Weights of a small sound classifier.
Training: soap at rate 0.0036, 4700 steps, batches of 64, held-out accuracy 97%.
Data: trained on short read English sentences (LibriTTS-R), 11.6 epochs.
Rows from block 8, named by matrix and row number. Rows with one number belong to one attention dimension. Each number is 128 + 32 x the weight over the matrix's rms, rounded and kept within 0 to 255. All counts start at 0. Numbers have three digits each.
# q: attention query, key and value (stacked) (model.blocks.8.attn.qkv.weight, 384x160, the q third), inputs 0-79
# k: attention query, key and value (stacked) (model.blocks.8.attn.qkv.weight, 384x160, the k third), inputs 0-79
q.28:112175101200081235187165143017136101121100149102137091111126120063133171145091153135106207143145090127168132149110075096140120128115087174198141143188121163096126165111163129108039138152114219153156097110151213141102164114163021078138121000
q.29:114102117165161126097145120166147142105109149068136086141184111142102188135093091151140133104107105209113183126118152167191171119137118123131158155140098099121127165131084102103160130124128125090104125144139104118127094115132148155158169126
q.30:164134111147129093144190056144149179095182122097108106129147132191138200173110152095164137123104091157114135203116124169106133135143093135088135102150080131129132126209111176174127148104118160134155113182096073112130130153159124119116070165
q.31:175188120112118110115110125084119119123075096090111109129129123122146161138141097089154133169097128084093119118124103152114133144149104118149178107168114141107185196150122098094161140094133139114127103160147103142131116079161154080165103155
q.32:226108080100146134136144078097120136127134134076167140162125161150133199155175142095186081116092091169114121150121101158103161152168137120140196127135113103141129135091147140142133086096156136135163116121129119137178126108182178116119085130
q.33:136115117141081116131074156025146108119115091150097154108068137134137089163111150153129111155146133126117115141158051105075158140141076077203117134072165192107156119138160141141100085143159167147141143057114144087045178091138076137138118120
q.34:092110040173117123137150205151104145060103149113105130104133118064159138192114137140147084125119121133086112175160107089103090121148112137117161096112135165166141184142199056153082070157153137137129152104161140186107134109143115148137066019
q.35:117093174084138153144128196188150074159028122122151134151102101139106129162132157092154122084157127072099077163160174080131087134164144167075067117099165095104128121083150171171126105127080128120136100145155087160144151055117106086193174169
q.36:143072151093178119100070095191138127141083116084171081201128119145090107130097134115131111109120138143123154139171051136135189111200092131108091120119146089111118103126156102125191184109125085113126152181105108102128104089091173115162147175
q.37:115092132122097146121163141104107092146104135126148169086024088129102110122163104151178159091204075128159136162141143178162111115173033112129170089087206088080097177139207153153159105135094094137188112101141109143026132088133047155073120051
q.38:109101196100207084152149133158137154118144131120097125138091129094079146217126113174088168099125130106122142115153141086213104147099167163141178185177101085122131193152152143092169189116122121089103156126132147166124115141152172167136153145
q.39:168132157152153084126103154122183153165150153110127137089204083134193177108147137152074117101129138147140118176099186136090096077139189134064126091171091135155190132092148138097160155163125110110100127103148114113141141126119135162128150208
q.40:092120104117074103127092141110142135107095140169171093114074093109111105160120148065190113106134126075125097115116137103048055099193087134149133112085169140131151153126172150079081078151096135105211113053162104168138118134144103088123163050
q.41:096138141124123121090039147132122121144136129138169098128144117137092156121169128162137141093142163162110125119094091081079117120133151106119120120120131073111123100090133114173163123161084125141149158061149067149170085102108135120148118114
q.42:095125155097096130050102114179115163153144103160086104206125078158149173128121123160078093119157165113146142151109146148108141193128137057116146153181142130089142143135132110122076163159156155119062114134129150157092082131160118151111139172
q.43:153117158118131093132148122138134109162131055157148082174098159096090134107134105071126115112157206120099129115120152098217134067107114121082096095146099107112127129102096130119132139151120132104181112119142091167172180181111147155117147147
q.44:193151222085159093110194062166100185131157151122101118149164172107136128093173158189079059087153147123112138125113106158094175144077146172110117175163093167126125073117101043098103161200174088112089158136098122117134126197132180142123156122
q.45:131128165125145147149167203120111137138121164129158138108135124143137147133138145117115119104149099130162113137112145102121143153104154159088120157086177147113117089101182169148159121096161118141125094101095105130137124092156114151126180141
q.46:095155141165176108105113127187138081150125077089108135191178113141149189133185147156130165123129174161127142158116108135128168085174170101137129170150115102109207151131163167103154206163073153137129126133047112131160138140118121039098141186
q.47:160114156136132118171121167115123103097173161095159149153114095128140171136149138087133069134078145105123160142084121131122114115107128156106117133143136156120085055165140207148104152138170093097139123100151110149111129135150132109161128101
q.48:076138104140036158148100144108214077091106101177074112103055165170091150170098102144156198141096133067111079176129187110092076158095080112074136105126164142166142122136156177137076093177115141163147109111111105167087112060101090060117098096
q.49:123163165134161126110119092109124145112123134110101135184170147120126102106147148152096103105117145058142139147097145100122110096097145161147153169128162144119129096143123126180110125139153180142133149148125133166120148128150145158159146104
q.50:133152141113145126109129126185113090123147111160112116152163179150129128118191141120096059151050114110055162192132175156084096210059155104148177113106163131140101071119089190210155135099152147127120132183103142146116184089091193175151132195
q.51:117173115070124157117089109105099090107108097099170138122191164142150120142119097138104098119142137161144132182157115121082133131132172119119102172137119131150136141149150131087115127150126122126166181188094123104142132135133168145138119169
q.52:123151163122134117149138167159162122128152130112141130151071131091136068140100150111119153145165149149188126116144106135148166134112112127137130118125089169137169110159103203111083142146138147087127099145117125123110154160088135104148136131
q.53:118114054168168134083129186115117118139120134123108114163108113127111079154079133086115144092167150165048090115165125103182157070142141215154182158103159084168108137154118136151133144078121207121128152081105167150098061112210143188143132093
q.54:113112144096130124098088114168133123104105059136104160125107119089148144173160112111081171117118107146137097173168145128193144134160104136107127148117139127120138099120143111092116105149145156152152183111156122113164174118122053117143213122
q.55:097148168140133090131122109079163132126105112148107143115146110096146126095138123174108134133084148173108157128161136150120144154068119098132146185184085141151139172092173123154141145125129142121087131200132181013083144115165117165147107141
q.56:133167136134113147095133057163206134104106068174104120144125125198114137126149122127142112109099146154168108184054131088158152157034164089104155052159186123149134136127144139217107148103092133110110123163139116157155111106144152101123163170
q.57:188090139107155059107162118150161122139188115171183161174143175142135157153159167124157103098137182063133116148119120085146165162103105083082128114098210194118134073138113104144112163170120055121129109105108115189136174117100098141096134122
q.58:178131128126112156104125133131131115126094075122131098164076124161174108155133123077155112121140128126085119139139086099166104127123139108148129128076105121093108172138132093110096096101137164148162063177124110109137129133151147132105104117
q.59:102153190200172191121126160129151143125110117070056095152170059128154100066173155188073131196094146138133140107128144130133142129006169142190131148120100174156170110113110198142037132093128120136178112118153126126119170091200177122171163113
q.60:136070128114131118189130109132127103090131125142136141104156139096126135137176159105131120111063114113152123123093122107170149191180090170155135124142114102111126165149113117111169099134122094120173130106111152129135091173050152158127167120
q.61:160126222118095100137169107177138110149110060159058134161126099133133114096145122058136107117142134107131135178146168148197147114118121064158088154191137212110163139153090224154119148108087095155144127110107104131115123134098054120102154220
q.62:150150076114192139065179152000144132063089186145092132117089119104175146093124135157057153118166154114105109134149124150081191159139090045155171186141180105083169139094216042133093094120146205169089151097065192134090143057179119113138177053
q.63:104107167156177146152132123203122143105161134088139119170146110101109157132143151104101096115051115101099145112142220072125141163090178131137111086067188126147160142100155085168143130110096155077209149152091102125194137086121143153107162192
q.64:148135110065110067110129114140086131146090118129111152168182143095116159136157121169141102136106159156129198145119141143129090141066180143093138151111097148132158123153155101192133185194129153117089103176138123105109123163133117097126092121
q.65:131109109072071118111108126179155116165147129102172143138112143130153123132082130130124173118133127138091115161103160158098107091179114158077190121168103084099174063159128093138140159139098118168046160169115083155103074171129126148124058114
q.66:145149190098121128136115080167100145095090094147103164190161096108110158162130180209111120088087118095141127122098099096144166142200099137147166150156140148171117157117114175177103127161145194120091170152105129087134168118170140076134159151
q.67:130097137136127058043129109146090199147114119158104115115124096119100154097108074143142119156170113150144144137115122087117117145149095129146153191152154109141128154142099129140073072116065070137135122093105168099106154127123046118099137135
q.68:136124092135127242126030212025098069129062156067138069070089124105127115129133097126142119129113140115164082141122173172177088161100163128144178136125169119147166114087192186141074082115162104161200090138185150182098152070095124129201173065
q.69:186105105076088153156089107125114138148170124216104181161138094063143175109151121131174187157119165135126159122139104167116101156103099109129159075119147187110127079100158139135075138180129165161114104126157039136112153210107039131135094084
q.70:154105114133147124127111134118097143121146146135117170150112135127090157129154134154095132120125169116093101147133147121128107117123074108147123148142186152107165158098084133099120129122120130156097134091167124074090170147093089105144157125
q.71:104133066121164089225076157185145255110104136082097110091112105134102098107161121148094163182103084137146126138081114103124106167185058101153182180080187085167155099117104159104106081098205155141083075131126138107154138114095127208101134053
q.72:131087145131151123154092130160186067118142126090138119138131164119155103142103138117119112110098102125139127114171118172121117166105118141179115133109143087128125153133164117064152154118138120123120154208133102078159124139151142113098141140
q.73:058171192116132175217178142129162116135115165151158077129132132151150160183135133113113083118076095126145112150092117113160141137120086137131116065187119110118167083175150124146145128149121093106142094119110135170167112160107165163114157148
q.74:154115117119108093133067111155151146103139141092137150136118076111140156112105132110153128118124119114118154078117172109110162122129153145171125123175127155123103069104155131097111122115101124140118146084120116155123103115137137133156114084
q.75:126117154119138123119128117115086150104096131142145092126135152160149122128130086108165148161114094147086108106107122121151190097178108177161123090114164106105122158124141143164139110155121100139119079168072156121167143119111140150139144112
q.76:161180137128122154151147117131131096064104130144112189141154122105106137125147174125152097090116112137144136179188102150133094192126152088116116090101116120144099137158103142132115133134175160125117129140120097097153182159086114116105129155
q.77:114199101097080106058108142126139112185108143102123097102154173112135165111144111082144097123119150076089097121080148106117144141178146128156159128083126157119140065079128118121146095147147103105190074094126163132156157112138119130137127155
q.78:139065122108140144188171148098096110148145167092147135106140132147163112150121168091105136164164093162089141108179179131123120091076174122062132101142131084142116155167132140187128167103145161124136152105170164105137114136148115130110113084
q.79:111108117132117104142124138145104141111130091091082126092084073135116112111111107120122161136149078124146110130158125101109088109178059144133152132089137114148165116164061148127137132133114075148122119077127115121106142109163095150104144163
q.80:147132135107106092130159115119155082115147158191060139085124158148126151152131166084130134095184155153117128141160160101072034140091169140147149073130152115122144109126168106088087139128184139116113163133186090185130144165132132166125086103
q.81:139163146090130142103054098124102115151159135089135159130108087138141076155128117127125143150126156100118112117127077160109115179183129118143130219095118110092148118093108121139072109104136122158182158147140107085077086082118163050138157103
q.82:110100175144141137171122087135100155124088168082170118122151071136153155148104111148160093150139085128145104088109117151217179086176104167163093105121150111136112183128131153090153107134134088134126097136075165099189118150113121170150128154
q.83:100169093101134117154078155120105103166099117146175118101075157141101099195128131128142121112096147160163145110111110140164134170150152110148100148133132071116144115147159127118179101071123119133114153170143108128092118141157126115140068132
q.84:101145151092135095145185122160175118119072124097125127166156109096153214161122107132092092166079069150089152165095165123113162154144175131162120143160124163147123157140117179138089100109141133071099105186095191108150123074198159118144173155
q.85:142108105123133176156061141125138096146094109182093145100147124114096133099144165131137122091133135126117179189175092069153110096098181100100137104098152155080156147060142119158116139132133179141194137129150089129085171125093113182132133144
q.86:171150140134129069118163094155161112110126145136042151108119113147125079101107133155121127102185149160134153153132171136049141108106141141102140093156140161131138121149143117121105136115128164164125133117136151127177139113157133141147146118
q.87:117133073137071173140110183130151110127095143122127100120051137138130117164145147137206125123094178140147121146097120131186096133120179191079187141138169153109126115120184073137120095129132209093116115164126058106143148126143105116092088108
q.88:142121134131132097119164150165128177119081156120094093114130094141158101115173066187154109175095126080113114103064167142130151162152140141137119177089111105112136104148154077136112100142128032160124109107133147092149112111116084138149153125
q.89:141079116157113123117062149166073136154082094124170113148132068093145152114111071118126080166146176151151126084170138137138093109141146161173109187096099201151127130092130128125120078124138133103133117121141139108086161099139151143119112109
q.90:183163149056115148190109078141136110111158141153143144141133142126119102130150162075103120100131181131166142131204140133156104178127173085062113115068097100126140112086127125078158138160202113086136167133129137131134138167108155144122161183
q.91:101102190081131107148160177138112114188182141126101156097147095109131092120105130155050152117128104073115120094128118112112159148133166110186125147143121158123113119126124125085091172144147134121130118094123118093210113125121124150133155144
q.92:170105144126123156102126137127158138161148147179116120134110096041091152127119133153159080113139152121123160122127154155148117125081130095151138082166101164172125124069083111076061140080117113129165130117140118152121157122092142150106086093
q.93:089155227078144139107185119201160093113157106157062141154096154132119141169104113145069102108157075126163112135089128044140136142207130183117088157100149141119152142165084144193150158127106095157118120112102148081155163158175118151113158130
q.94:130114197106154071139164100186153168091153112126088120100136113134171168167120129165071104126148106128188093123117133045115121103177086113176145061181144114182170202138062140100123101118087128131114170125147132106170146077158162173103196161
q.95:119131113191129185156152154114138132157112183105107113091127079099195118118204154056123112093173107145131123134173112161144129089095133121110088059156094143124107127119165137133140114134141134124139143132156122143160126105103133149138131136
q.96:099103146119163166207149122018120182148143175111147123154199101133081085062093137093159139089133126144142129147117161095118125112150138108160084080094114157114116158152125168113128158176122106164093111101128145132141113133142130122109151137
q.97:134130149148153172116184118146148075105157102123099143073124167125067113199158189156129133043134118127119110143167124135193112101096141137109126085215157175175149142154160179142208140148144181165145114125100100064135166155103140123103136158
q.98:126206151153126123109147175079115180138168115103135149118206119101106122140080126133134141125153132138140111115154138110099134171189081136126121181138074104137153131123108187113151120091062097094152123016156181151142112083155070121082183100
q.99:084120163117141060131143153207138148128155201057165106150169192158128133133084138143097098116104080064141118083109132048144136127174066158157100114180147101138161111139114156119171113137124090139128146106140162170169142115165132125104196153
q.100:167110196152124137137113125128149092090111153098141147115131093122148146124104125140123107100088066132104129119125079136141102067154183179094171119148164112115111119104112079169126128118131151178168101137148156139134125081130169152160153111
q.101:058125164165146128147141132091121155078134076116104113068080114136123089136149115108110144170140125108120093126108119095039123146106105114182089165117124209182142077135145185081105059085143113156113106114088160118159160106128135129128177094
q.102:128118104145118102130117108171122103126129111132128114106149132125146135162165100158114166122100117126134177088097125084158151114101121129203168155200129107125130122160144156106120142153120094143132160110096130150138138181141126124142114130
q.103:100173143082124100095205155119101106148184173139075123134167103156138116152101115154125097142152090147106122123102148059104131154133155135097139151125104122157091153103096116138122214159101130146144105063121124173157115117134125127137087129
q.104:150147156077134183161175100088130112086136130074136156167176133140149180102151118165162139136153098183180111125183090149180151052087200135114160103136136143156041095153157042128167152148180164146075092215116173074125116129133173112103140130
q.105:083111146126126113119125156174128138153104115134144100137141093147156127125158097135151165131169199112091123124112111116121136132211086127093155137114124123118199187174123113129109110177066135155145099109107123147097112075120098124112116115
q.106:132165129100106138162149078148103148115112144180104151105179214175152096156159143118083111100147129113124146162059131191185118166124205087088084134089067093065101086135158130052163146167188144143124120181103102161158118203156083127138103101
q.107:147153119144115128136134130164156091127146105095156129135160143142142148112123131157118165075064101117092162139133145115143143118183118135181186114103140120088171109154166150119106127117163159112152136155107121125134170144154171137133103164
k.28:125153132108132113136156134058124131114090094196080216108086120171140096154152153165081098141150173125147163159199189138197117137136083069255119145143130071130143124143179147167169126048119114169134121168069117090126117146139066109132064110
k.29:106132041116140127143098113124151092137114134081134139067110137082107156168114144093142207131142096110092141131109155066137092202097131127124164133112154115179151115131154116079072104130158161160151146114131105128120160122121126104105084133
k.30:095122227174159141169117179206165182141218133105156091158152126135121159166081083132098149199136133120187094120123096087089124118145168182172126092163058230191168218124203053184089115132117154051126107083081142110118085121160140153153149127
k.31:122156121142129166145172113123121176108079154092109087184077146118125074094113067148076160156172123151116154155105108093134107173126141157125168107135129140105144128112158144144116123111135154138159126109140067157131128166128112173147138139
k.32:156183102158169107122139151172067130114236130074110106147150101106174161137152132151081131126120128090104133110130092120187165126128159191108142184149121161144131125171129093125095112152194167133154086121143125146131170131105163174165150110
k.33:153121082124092096108090163092120174105052101131095121106101082169096094109114156159131169119169184138124128184131152127197164129104107074190159115146166093116091087080113125133076213102115143189073133090123163185116124106134181111126089128
k.34:208113215135121154090093060137106136151155132152095160180114109159127157101131129100113090117157140119077087179168132105094116182053100074114085088076144130170153141182125183190101145082155107100187110088118108087159081077152130120169141136
k.35:135130100101155126088131108077154178155132133079141110153137057212101048144096121104163107123156115094071112092059132137108077136097176192074123108119091146108105126100127093028115130200162117179074100174179157108120086096131148116104137155
k.36:193177084115080112119110151108154112180147098062142127095076109151132125108170140164172140098133114104121098097066099112085142163139146104097109151134159156192136144123126122154140074165121107150106130107136127092131174098135170147097140148
k.37:245081107087108146069133105082111185119066170126060128137154127161111099114121101160171118172148142121144146139108183183095078150046031068160120141087141147121097117140147173109075167132097108164090083117138094138093052095083161152192120136
k.38:163103153145137119125094108166121157132154079122126123208189185171041108142200106132112161146125138117097103126110140115087155153099134125136128076152094190117104104123105114105170110150078118180094128182135073091113119155099130077119198158
k.39:102131124125146084114112099145113117132118112151162109120124234132107103102124088111110123137129078135137120093102145102147146114139136122119112137121164109086134172108132160153155035157132136139151154156134132070104161102123142122140121062
k.40:142180139129127196090117144162098140186181126155117203152170106125100095082135142093100124166083213161200206134117177130093130169107069081171134124065124136170143132130119148180099197156151078104129129000134092143154124180127135087167119155
k.41:037110065137134172131091132075112108128179229144157125132133116083207110160109136117146113061162163118119121128131119169192114072127105123063125137077141098110152160154125136047115123158158136107133146151162132092105117089152100084098062051
k.42:100107137120130156121115195105075132099128135146149139146122172137128068159139161142121077091107117075129103136141100099152121126168192112118158168142112138082103085129157157132153152103121180097112086143156119172111126143107152116098152141
k.43:110141105145099156085183156154151101129147132130145147208164045116148159114124151137118139102120091116091112187159132139124105148137133132113132117130126101110124145155136057141115211153149112154124095150110166219107090112176121076133091162
k.44:139098067174076111126113142150136174064066070141148151179122117185100126146163080184099141119166116079128068125142108065114134091135162156097147129154126151117083154083122199161123096146146144089140174182173143166095137094106188173091083122
k.45:110114123129111146108110134109143137134099164138169103145134164133127098146115117155175126092199109171101095129126123096096148124149068119113117154121147101124155151117154125129143128142099139099155100157120166103088062144166133082132105080
k.46:114193170188132094126143169116083087167199117101155104140134118066074148093158104116163098139118137147115101126111135082142092167071202151139156168174166147129158103155105116155116111168097138117127104118152165116118196095172125105144147164
k.47:130090117147145187096143113133129166141133138134137130158176168155120082146117117153132096062052154157175115123105113169133135109162078105160106149120117133154146163175139137124145157127191121108157130100142137185083068141153124106143138074
k.48:123125116101115122124091191098163107143146118136106164112117124220123095092041104155140148106166140111159160095122140121126077122091098149154063162103082119091140105139091108138099171068174113141074112121108096150091069074137084175103130122
k.49:098147100136087111127108105113120120159168150138109116145107130092159137183149116099142133145095087134146118131147185158094095108137145139119172129127140109119116121135137146127135172133120150146155090131110147136113106139161122045112118116
k.50:123104084076119197137170098062136127076151196136136102072033119048195190191179162086159114051145138095134075079130177089137128072247065255118137180127148164178157115114105135142093076174100133125158136151209175110104146126093152208100165097
k.51:150160203128092059137145135164131089094192084113102125075136115109087160074158120114083158142084114123151117109142156111139129111155165099093110126125147133097088127088101151118208063130097098134102149130147123066138094135127171168090148175
k.52:179113169109122092163076156171099119102167110095129175096151145100096125125141155153119141100066157111149109140178103124169159121125190116132079117145113097121089119118156123135156110094110116149096152119107126179099089119104154127194113081
k.53:106107086174125114088111129077142163118111149143104177105128082115167125146147172071110091181086148135153132136128139118097130083081192117105132134076157106105120112109078093111152120129173155123131094176141078035120121142072052059144124136
k.54:150118194128092116114085117078089148157156090091150114140113114082135171135091135119205132103105157130084076131115159114183147170138141107091156133178141145084158147107094153111155137142109135134091125170122165119143153147103119109104132149
k.55:086131155123156129133145126128170105126106142112101085174093172126149130139175131118129124132193112182137148138082154081104131125130091165137102100131120144103154120153140117144083162109082233147169168130127115139083148143068114127128157107
k.56:109117073138089124116113120045112090143141101151106148097133167094127108124165131079141136071115138132137106089151167105127109079141095218099143140155112118083057160152095087056140095134096118116137152170173151117154109113107102104124075113
k.57:206158151138112143136196109179149100078201115066182199156190154076098170110141110112086153123087141143082159113169171180194205149113147130076083083151150163141151129159113151085199146091158098134135113141117083145138120132125132082190136198
k.58:209128192162096132103125094173053133102132047106106087124106137109128176100140080103174071150164152158079130102129170163121152202112155057096149089154176165122134153083051144138122114139081090142145148065153136141176143072152135087105142218
k.59:063106196194106116156100075111221136129064133180119161108126148114117140166142135143123117132144155134121083164171147088108084093154143110126124111153083124076095169122146165130126117113073178126107142163152128115070070143089078121144164000
k.60:141141129089158148097162185133095181049173104107106142199149134177172224080125141137136149123100106103124180146093111148120167155125114149120074101159104172215163123190126131112144113177124125166153113149143124100161093134092176134124145182
k.61:102154031170110137130155132106114172141116104075134150122116119136078128076160143170115169090082119171093057105144163105169119128145184134089162172158031139129131185097160148169115074139113163196073116114135114202146134142096148185134167132
k.62:118148088148119153082119113075110165170113182127142162140188144093192141145106134103131134176159154178129154163192198155180134125102094161171145124147172171170210100101101110140098134142178131138139146140121095146145193132160105103140110102
k.63:114104233157117150174092077088146102131156146087139097121137176102100158102160141148120139123113086142170175124182166148166170111129141143127138135153146129104150125086140178084131095107065087117158189149150176043135132136168151146094139112
k.64:121184146131076121107131113160117127139110123124187147129152138158158153091118104162136159159148095139098143137165112091130152129170139163111128123166128177171164162164166106152170120145082160102086127153138158122068153133158140133188124154
k.65:178096131104157165103126149160117068145119106132142141147081132137151092130099168137142103142084148090123152136069073118082118159106133086124144123157154184085138154132148111153149158104183151128153086101136113077116165114130084080125160116
k.66:105126082100095135119168157115093168087111141107113094129120090125148118150170087183162142161159159179110101121131143095121126138179092174089115181123098128117144113075093154074154113160107108135118166122131162165146085115150152176126072119
k.67:163152127118139166115145106134109117131100138100137173128180098153119139140142132122192146140100112134119163131123197224116142109089170144147118140110137092155093122141160143104095109100084148143124094166116147143131136114189128149091089125
k.68:064164154142175143062101127091129220150134161173029134164160125187100023187086150085090097045161200118194180141141163079164086174116062066236138131027122071079165123162115086174144138140156161143084106117149078110173155147185086131128124144
k.69:166137072120107084093157171089117178137147085111124147214110124171155116121086166055163156180157212125130089156178074096104122150113082147098112128071134179132160142179103104132153132122154104146133081072130122147089094106167128160167136126
k.70:146130106113121141122093107132134111085116135134103087171195115109139088141151128133125124118108105131163107115124132104145122122138132106160105144137153105134148143146154096147133162138144127122105094121129133155112166129115144140194143101
k.71:173180168089089106091136089108104150096111147108144202167107124099105147131085122169147142131160162097099107141175168159124131143083144169159123138114085096167164143091103158078152100096082149136117163106097128091123110164146154116186055127
k.72:124125126154114082122103143137120118126106125163127144118121105133123092131141127146100092084181152096127129119172105126128108124145119140097173061120185137141125116099112133170072095129139097101129099151179153126129118117139101142124190122
k.73:118136136141157148140117104159130148117165141111111131131144119131122140109170104115154126122114101131104139121059150114137165067086131109136127150128116110100115095142101132138133146142188126107179133126086138105180117152139163133135103117
k.74:091082070127108132137107179108131084154116096126114198096077123171146117137145173090089134108131110097158108091134072119130114076133131145101101138110145103169064142144116136131077126094154112139117134135121114082142137132132155169115107157
k.75:110123136113162133125108108073134126127136172103116175131121101161144111143148134130116142102113088096116120091093162093094133156120148100163072173120125102119114099101089083072101131113109101130128153170069179103173099164140166146140146163
k.76:119141119120099098169164145178157123142138094115206132121102188120124163105131127126092171175175113133098100145218141103153171111142114158067166097152082157121178176073141116135136113148110104137133119122167104101142113139087107138117081099
k.77:125135112122108115097141085096143150107108205166149112067153090126145127168134070132082104091083158124120065160119124086152144174156022146176155147114130111104126077065187102153176073067108160110160133164149141075159102169180148126118123107
k.78:097111164160189158126105102117165121119113130150160121092088129156170100122112149147157106158095092093093080131102148136098094074136116157112153137112123160181121157123132154147134125097112167116128136151088152115114125125125130111168154132
k.79:131182149144092132166143169150107135124099139162126122161098127152134114147140131110174191133152135156093102158169206182102096128050134139056119150140133144164149165151162172107082157126148149152100052164125107125143138103111076100130129173
k.80:122198166157137130143094140189152121076151115182105126134132155124104138137166146083103107104090161073118143151109112064145137151169142156127114070137117126126145148124235143130158109096091122083152145100134129113105134118130112113135112107
k.81:118144093092105158129160149135111171141064156093145102102111103131138087130086125153199104190168134162142148147175164113134120134139132130145150123050076166120112200120117088118123050110134180154086048129143120152093124088159157072108160090
k.82:081169135145142064143120134105126166115143103142098109179118130118130158160140151130105140070192069105142122165070123085136133124133152116150118174070170056158137101117100129097100088076120156162111119141117161129144075138135150165132126139
k.83:102136126140127133111139089136142152156099149143090127127123160108138133126099046197150093147129126188153103093179107123147171098144084148072170121065147164140156133105086123133096120123156108120091098087177137111141103169089108131073152159
k.84:100115149133132085182093162058157109160167189122153173093139117082074197155132103110099173130160082144134114106110152099144176120192077157134102144171107183098132103070146139058097148154119136138145132124188110092102086118115133187065140119
k.85:120136129129174156066160153172130147127114088118121139156204125151147110139153160101100112100140176215135077142156129158120078162120133107167145152063094097131135195139114067159129125147146112149083125133165138109172130106158111092203119147
k.86:114139183166103110191132217156121106119137115142184099145145141120164145146118122129121185192108100147136135120076132095099139161143121098173153127177108228122138174073215132122170149150144153108179109155114091113097171056102097111136063105
k.87:157138152108134134085154161143137141150149117116126178137133145147145119132117130200091108163147217169160130160108111191109081155121130139220191133130099117098122108122095110109150118086157109122072127138211115035122142166120096054146090112
k.88:088122141113155147092165142099149128091101126097130083157156138193128085146131097139138126147143090071071174089118168142168105122119136135178080116075115088065119162167122139061133165120162155095109112132103175146131081139140185108115150106
k.89:029072108101171139106118165085103110148097155180113144079141127114126125161119131131107127124147181163205133096131131104139122153186076120101080138079166123178099140158118145069101110141107090152113155084182128116169097101141139172061127113
k.90:094117132130083075172114128181111119161103138121189098104080193118098161141114150151110188125137096110111126107183125084137189138171108186075161117134168138136155124130114144103118125190098120106128152147160124157155058145084168158091117103
k.91:117148070140141143114170163116142109061113093106140116175114179144133083103129148095105122130114092098071061112111127143142131098169080173133140080110120147107125189094104140138118158111084123148182165101077144184095143099132157145140073144
k.92:129123098111162123124118120125168123115162149122122098134112187087126112113149136101132133171121140118109162145108125090124145139127122145144101151160103177079121100123155092118175167094162103167135137104154097132106144180092123166147081061
k.93:156121166183121157177113083180139058138129136143141136114147162075099140103130119163097158113168093117115127167161165237140138127113141169139103174128096159074072132096153152088102112132103078179105141185161109090094127112155118094099143112
k.94:071134110106104121168122139121133135140130147106113121120142100149141157156166123094183197084136102114149191105111183125105151128129157196175134148165104102096129105158106159119113155164118104165191113154137171137183092135139171183102045117
k.95:122117156146142110145116131126122145159146120140116121137137148164147098137123129116163136095118127116161141098103159159115208154135162077132131070169131155143146124134144193136111157145176119096127165152103100059121147149094125085130105162
k.96:116175115088109078130141157164119151130098174129140134168119111128142131133101098147149154122153130081102083129110150103089161135131122119162113114115118118137136092083079180097112109140120095093162125158082105150165123115171134178175145195
k.97:174161107158103133100147076193112110129205119129172132100143156111164187097209153124117186099105107158155118132145182190120104130118151074186211107190104053172188117129085125170126190128134093072109124150153124118096108184139126056157084100
k.98:122125157063136154134142107097080099126091132188095153147109174091100139189104137168142089077103138135153171122089192103116117124128165153189129109134155115173173139137119188116107116087107154102166151123153077113182132139098091131051139100
k.99:115092151113123115166148143099131117127123140132124108128149130145134147149159109159105178042142075096137083062116127088064193139154159189102133102102179106156115117096157210128099190129110083117162132157166160077225080150133127183082120179
k.100:070113178138146096123148191126123178147127101149090148143129093137166121164119127129132176112125108147148122080108167118083130108148129157156148161107155162115090133168084103120146173180098076154143124167079124028153085201163122181190089133
k.101:188132141121106137143091125134156143092183107127181157154149118103131181110141109094114151083149151072114176161134195188162093181049141116183105163193102158099132173155160170125068164099152143227149141064101091175060114126086135060104136117
k.102:083147104179115129140143117107102097123186094126125204125153093100156143117119145142088086112082104132123140149138059141152132080135150163183104145149151076153147110153147156138135115109128106120140159117151165119119098157131126095073097154
k.103:149140122122142190161101142143150131153125143145162115122133139109114149099129101135115117140102117125153125139079119110147168122125128166170108163139122154122159119124146122160136147133179135140187124098096092145127147109144154094128138151
k.104:107122112098160079165145102149162121155120117146143101117078124202133114127114094169133186154179081088095076101152084070124124102207197109110175100126130124118084133136072099170161123162094100148147192161101155078089085150129167152176058124
k.105:107126150085147095078120166138104169105112122091042116170103090121134094151085152059135084158125164118132189096097172146132071122034160116179105126137147166138129146182091097112152129126101126120091136121102141118176114113163103103119107117
k.106:138162179159127102116101139211198111147123114110179123167133151090133172051149104146152144152108163078156105149106063135141090111188149162138164118139135117109134119127122076135156098136089122093108163150071130100141123152120113064136156096
k.107:113132174131095123145122141090131109145117170097124113132122111150140152135123125172111155128113173168159071142125089097177174171143099146127113145181153133182119132108155121121128125093138131155127120161158101091148118171138096127121093128