Rows from block 5 of a small sound classifier, named by matrix and row number. Rows with one number belong to one neuron. Each number is 500 + 40 x the weight over its row's rms, rounded and kept within 0 to 999. All counts start at 0. Numbers have three digits each.
Before each neuron's rows are labels from the 100 clips, of 14976, where the neuron reaches its highest value: "strongest on" is what is common among them. Only what is clearly more common there than usual is listed. The data: short read English sentences (LibriTTS-R).
# fc1: first MLP up (model.blocks.5.ff1.fc1.weight, 320x160), inputs 0-79
# fc2: first MLP down (model.blocks.5.ff1.fc2.weight, 160x320, transposed), outputs 0-79

strongest on: voice: female
fc1.294:509506467477504478510517491475454484536473502396559475645548595443464513488540459544543577449526468500497435477581550487535520522480536487529417530509572459539496538483492506533556540523521460532476493448446434405477498467512530478588495493
fc2.294:515467539481460462510518557561575478447515507546456475463460445516528508555477516415456405526513521520478511547397499524402494476471461496516529474510472483450463469519518449466466584504542525474582455488513486489528514502450399445496472537

strongest on: voice: female
fc1.205:487534482508458408492471506555533528523455507425451556421440527538559506526507551488512456533471482521530442480472521489453539519437508535493499504555475461539503498467514452479475465501489460483493498468472540452492549459542484490562487492
fc2.205:502414478556493564485466548437426459495450469510475508574529499423526425502531474520484498496540533475482527542516540525526492487536447448455512474457492534507472466491480547497436486459515492519521510539515523529567458558506479502489525535

strongest on: voice: male
fc1.137:525534454548479447448397566508527497533466528530544464566503547512493452507545424465517553477511492486515534472522534543538491443449507481496590484432509513502490467537442442437620499548481457476448488494440539542444519549510569491464436507
fc2.137:427463548488523567505557506537458492491532485454447517437527463480482516473456517520490479588516509406475505507439455491480533589601507515509422463551502465563474498468487496524429528518508501483512511525641443482532496480466457453564481475

strongest on: voice: female
fc1.179:564459488456510517500498543509518467540443427510468463468434559488470504494614513506558564517539505504517494432454562493558566506482519511544553581518484505509521496489512473464470501553511488504519540541464429563476476545448485442490497480
fc2.179:505521508494500508435491483524504586461493575564520531518532479508532522531408525528432461491472502524483482569481494528409489487480453506462478421483507482527476505499514506457504514506580486461491455484519528445562456534538492490522477490

strongest on: voice: male
fc1.272:611470517480535468461502467531493576490443484554439525562515518560514515572498561496512550482440564473535514523437560506499512477533470453452493489502460438554528505464503512459451497492482555564461495442488485560533439553528517455559456506
fc2.272:405532515494484482526512522503534461506487499456564483487473481454546502507492472541485425496573484548498489487514454553535461524528502541481477508508550560516520501484443450553541542504499525464567505520482542501481603502514452611518507549

strongest on: voice: male
fc1.28:523504537429468564511555557488546488446480505536407472475543408528479446468544531519462517581568521525526462498488401462518502524458542513522550474493515561534473436485557512540454482543541530432449485532479489567488558549548518448476539444
fc2.28:481493448528551441482481476531456559594534492502501542459489550463477490479348495478550544477426512481505522493498522501568515524506538472514518493530512522552495580511441500525482529468454518531564504453521488463481458513471426483477575466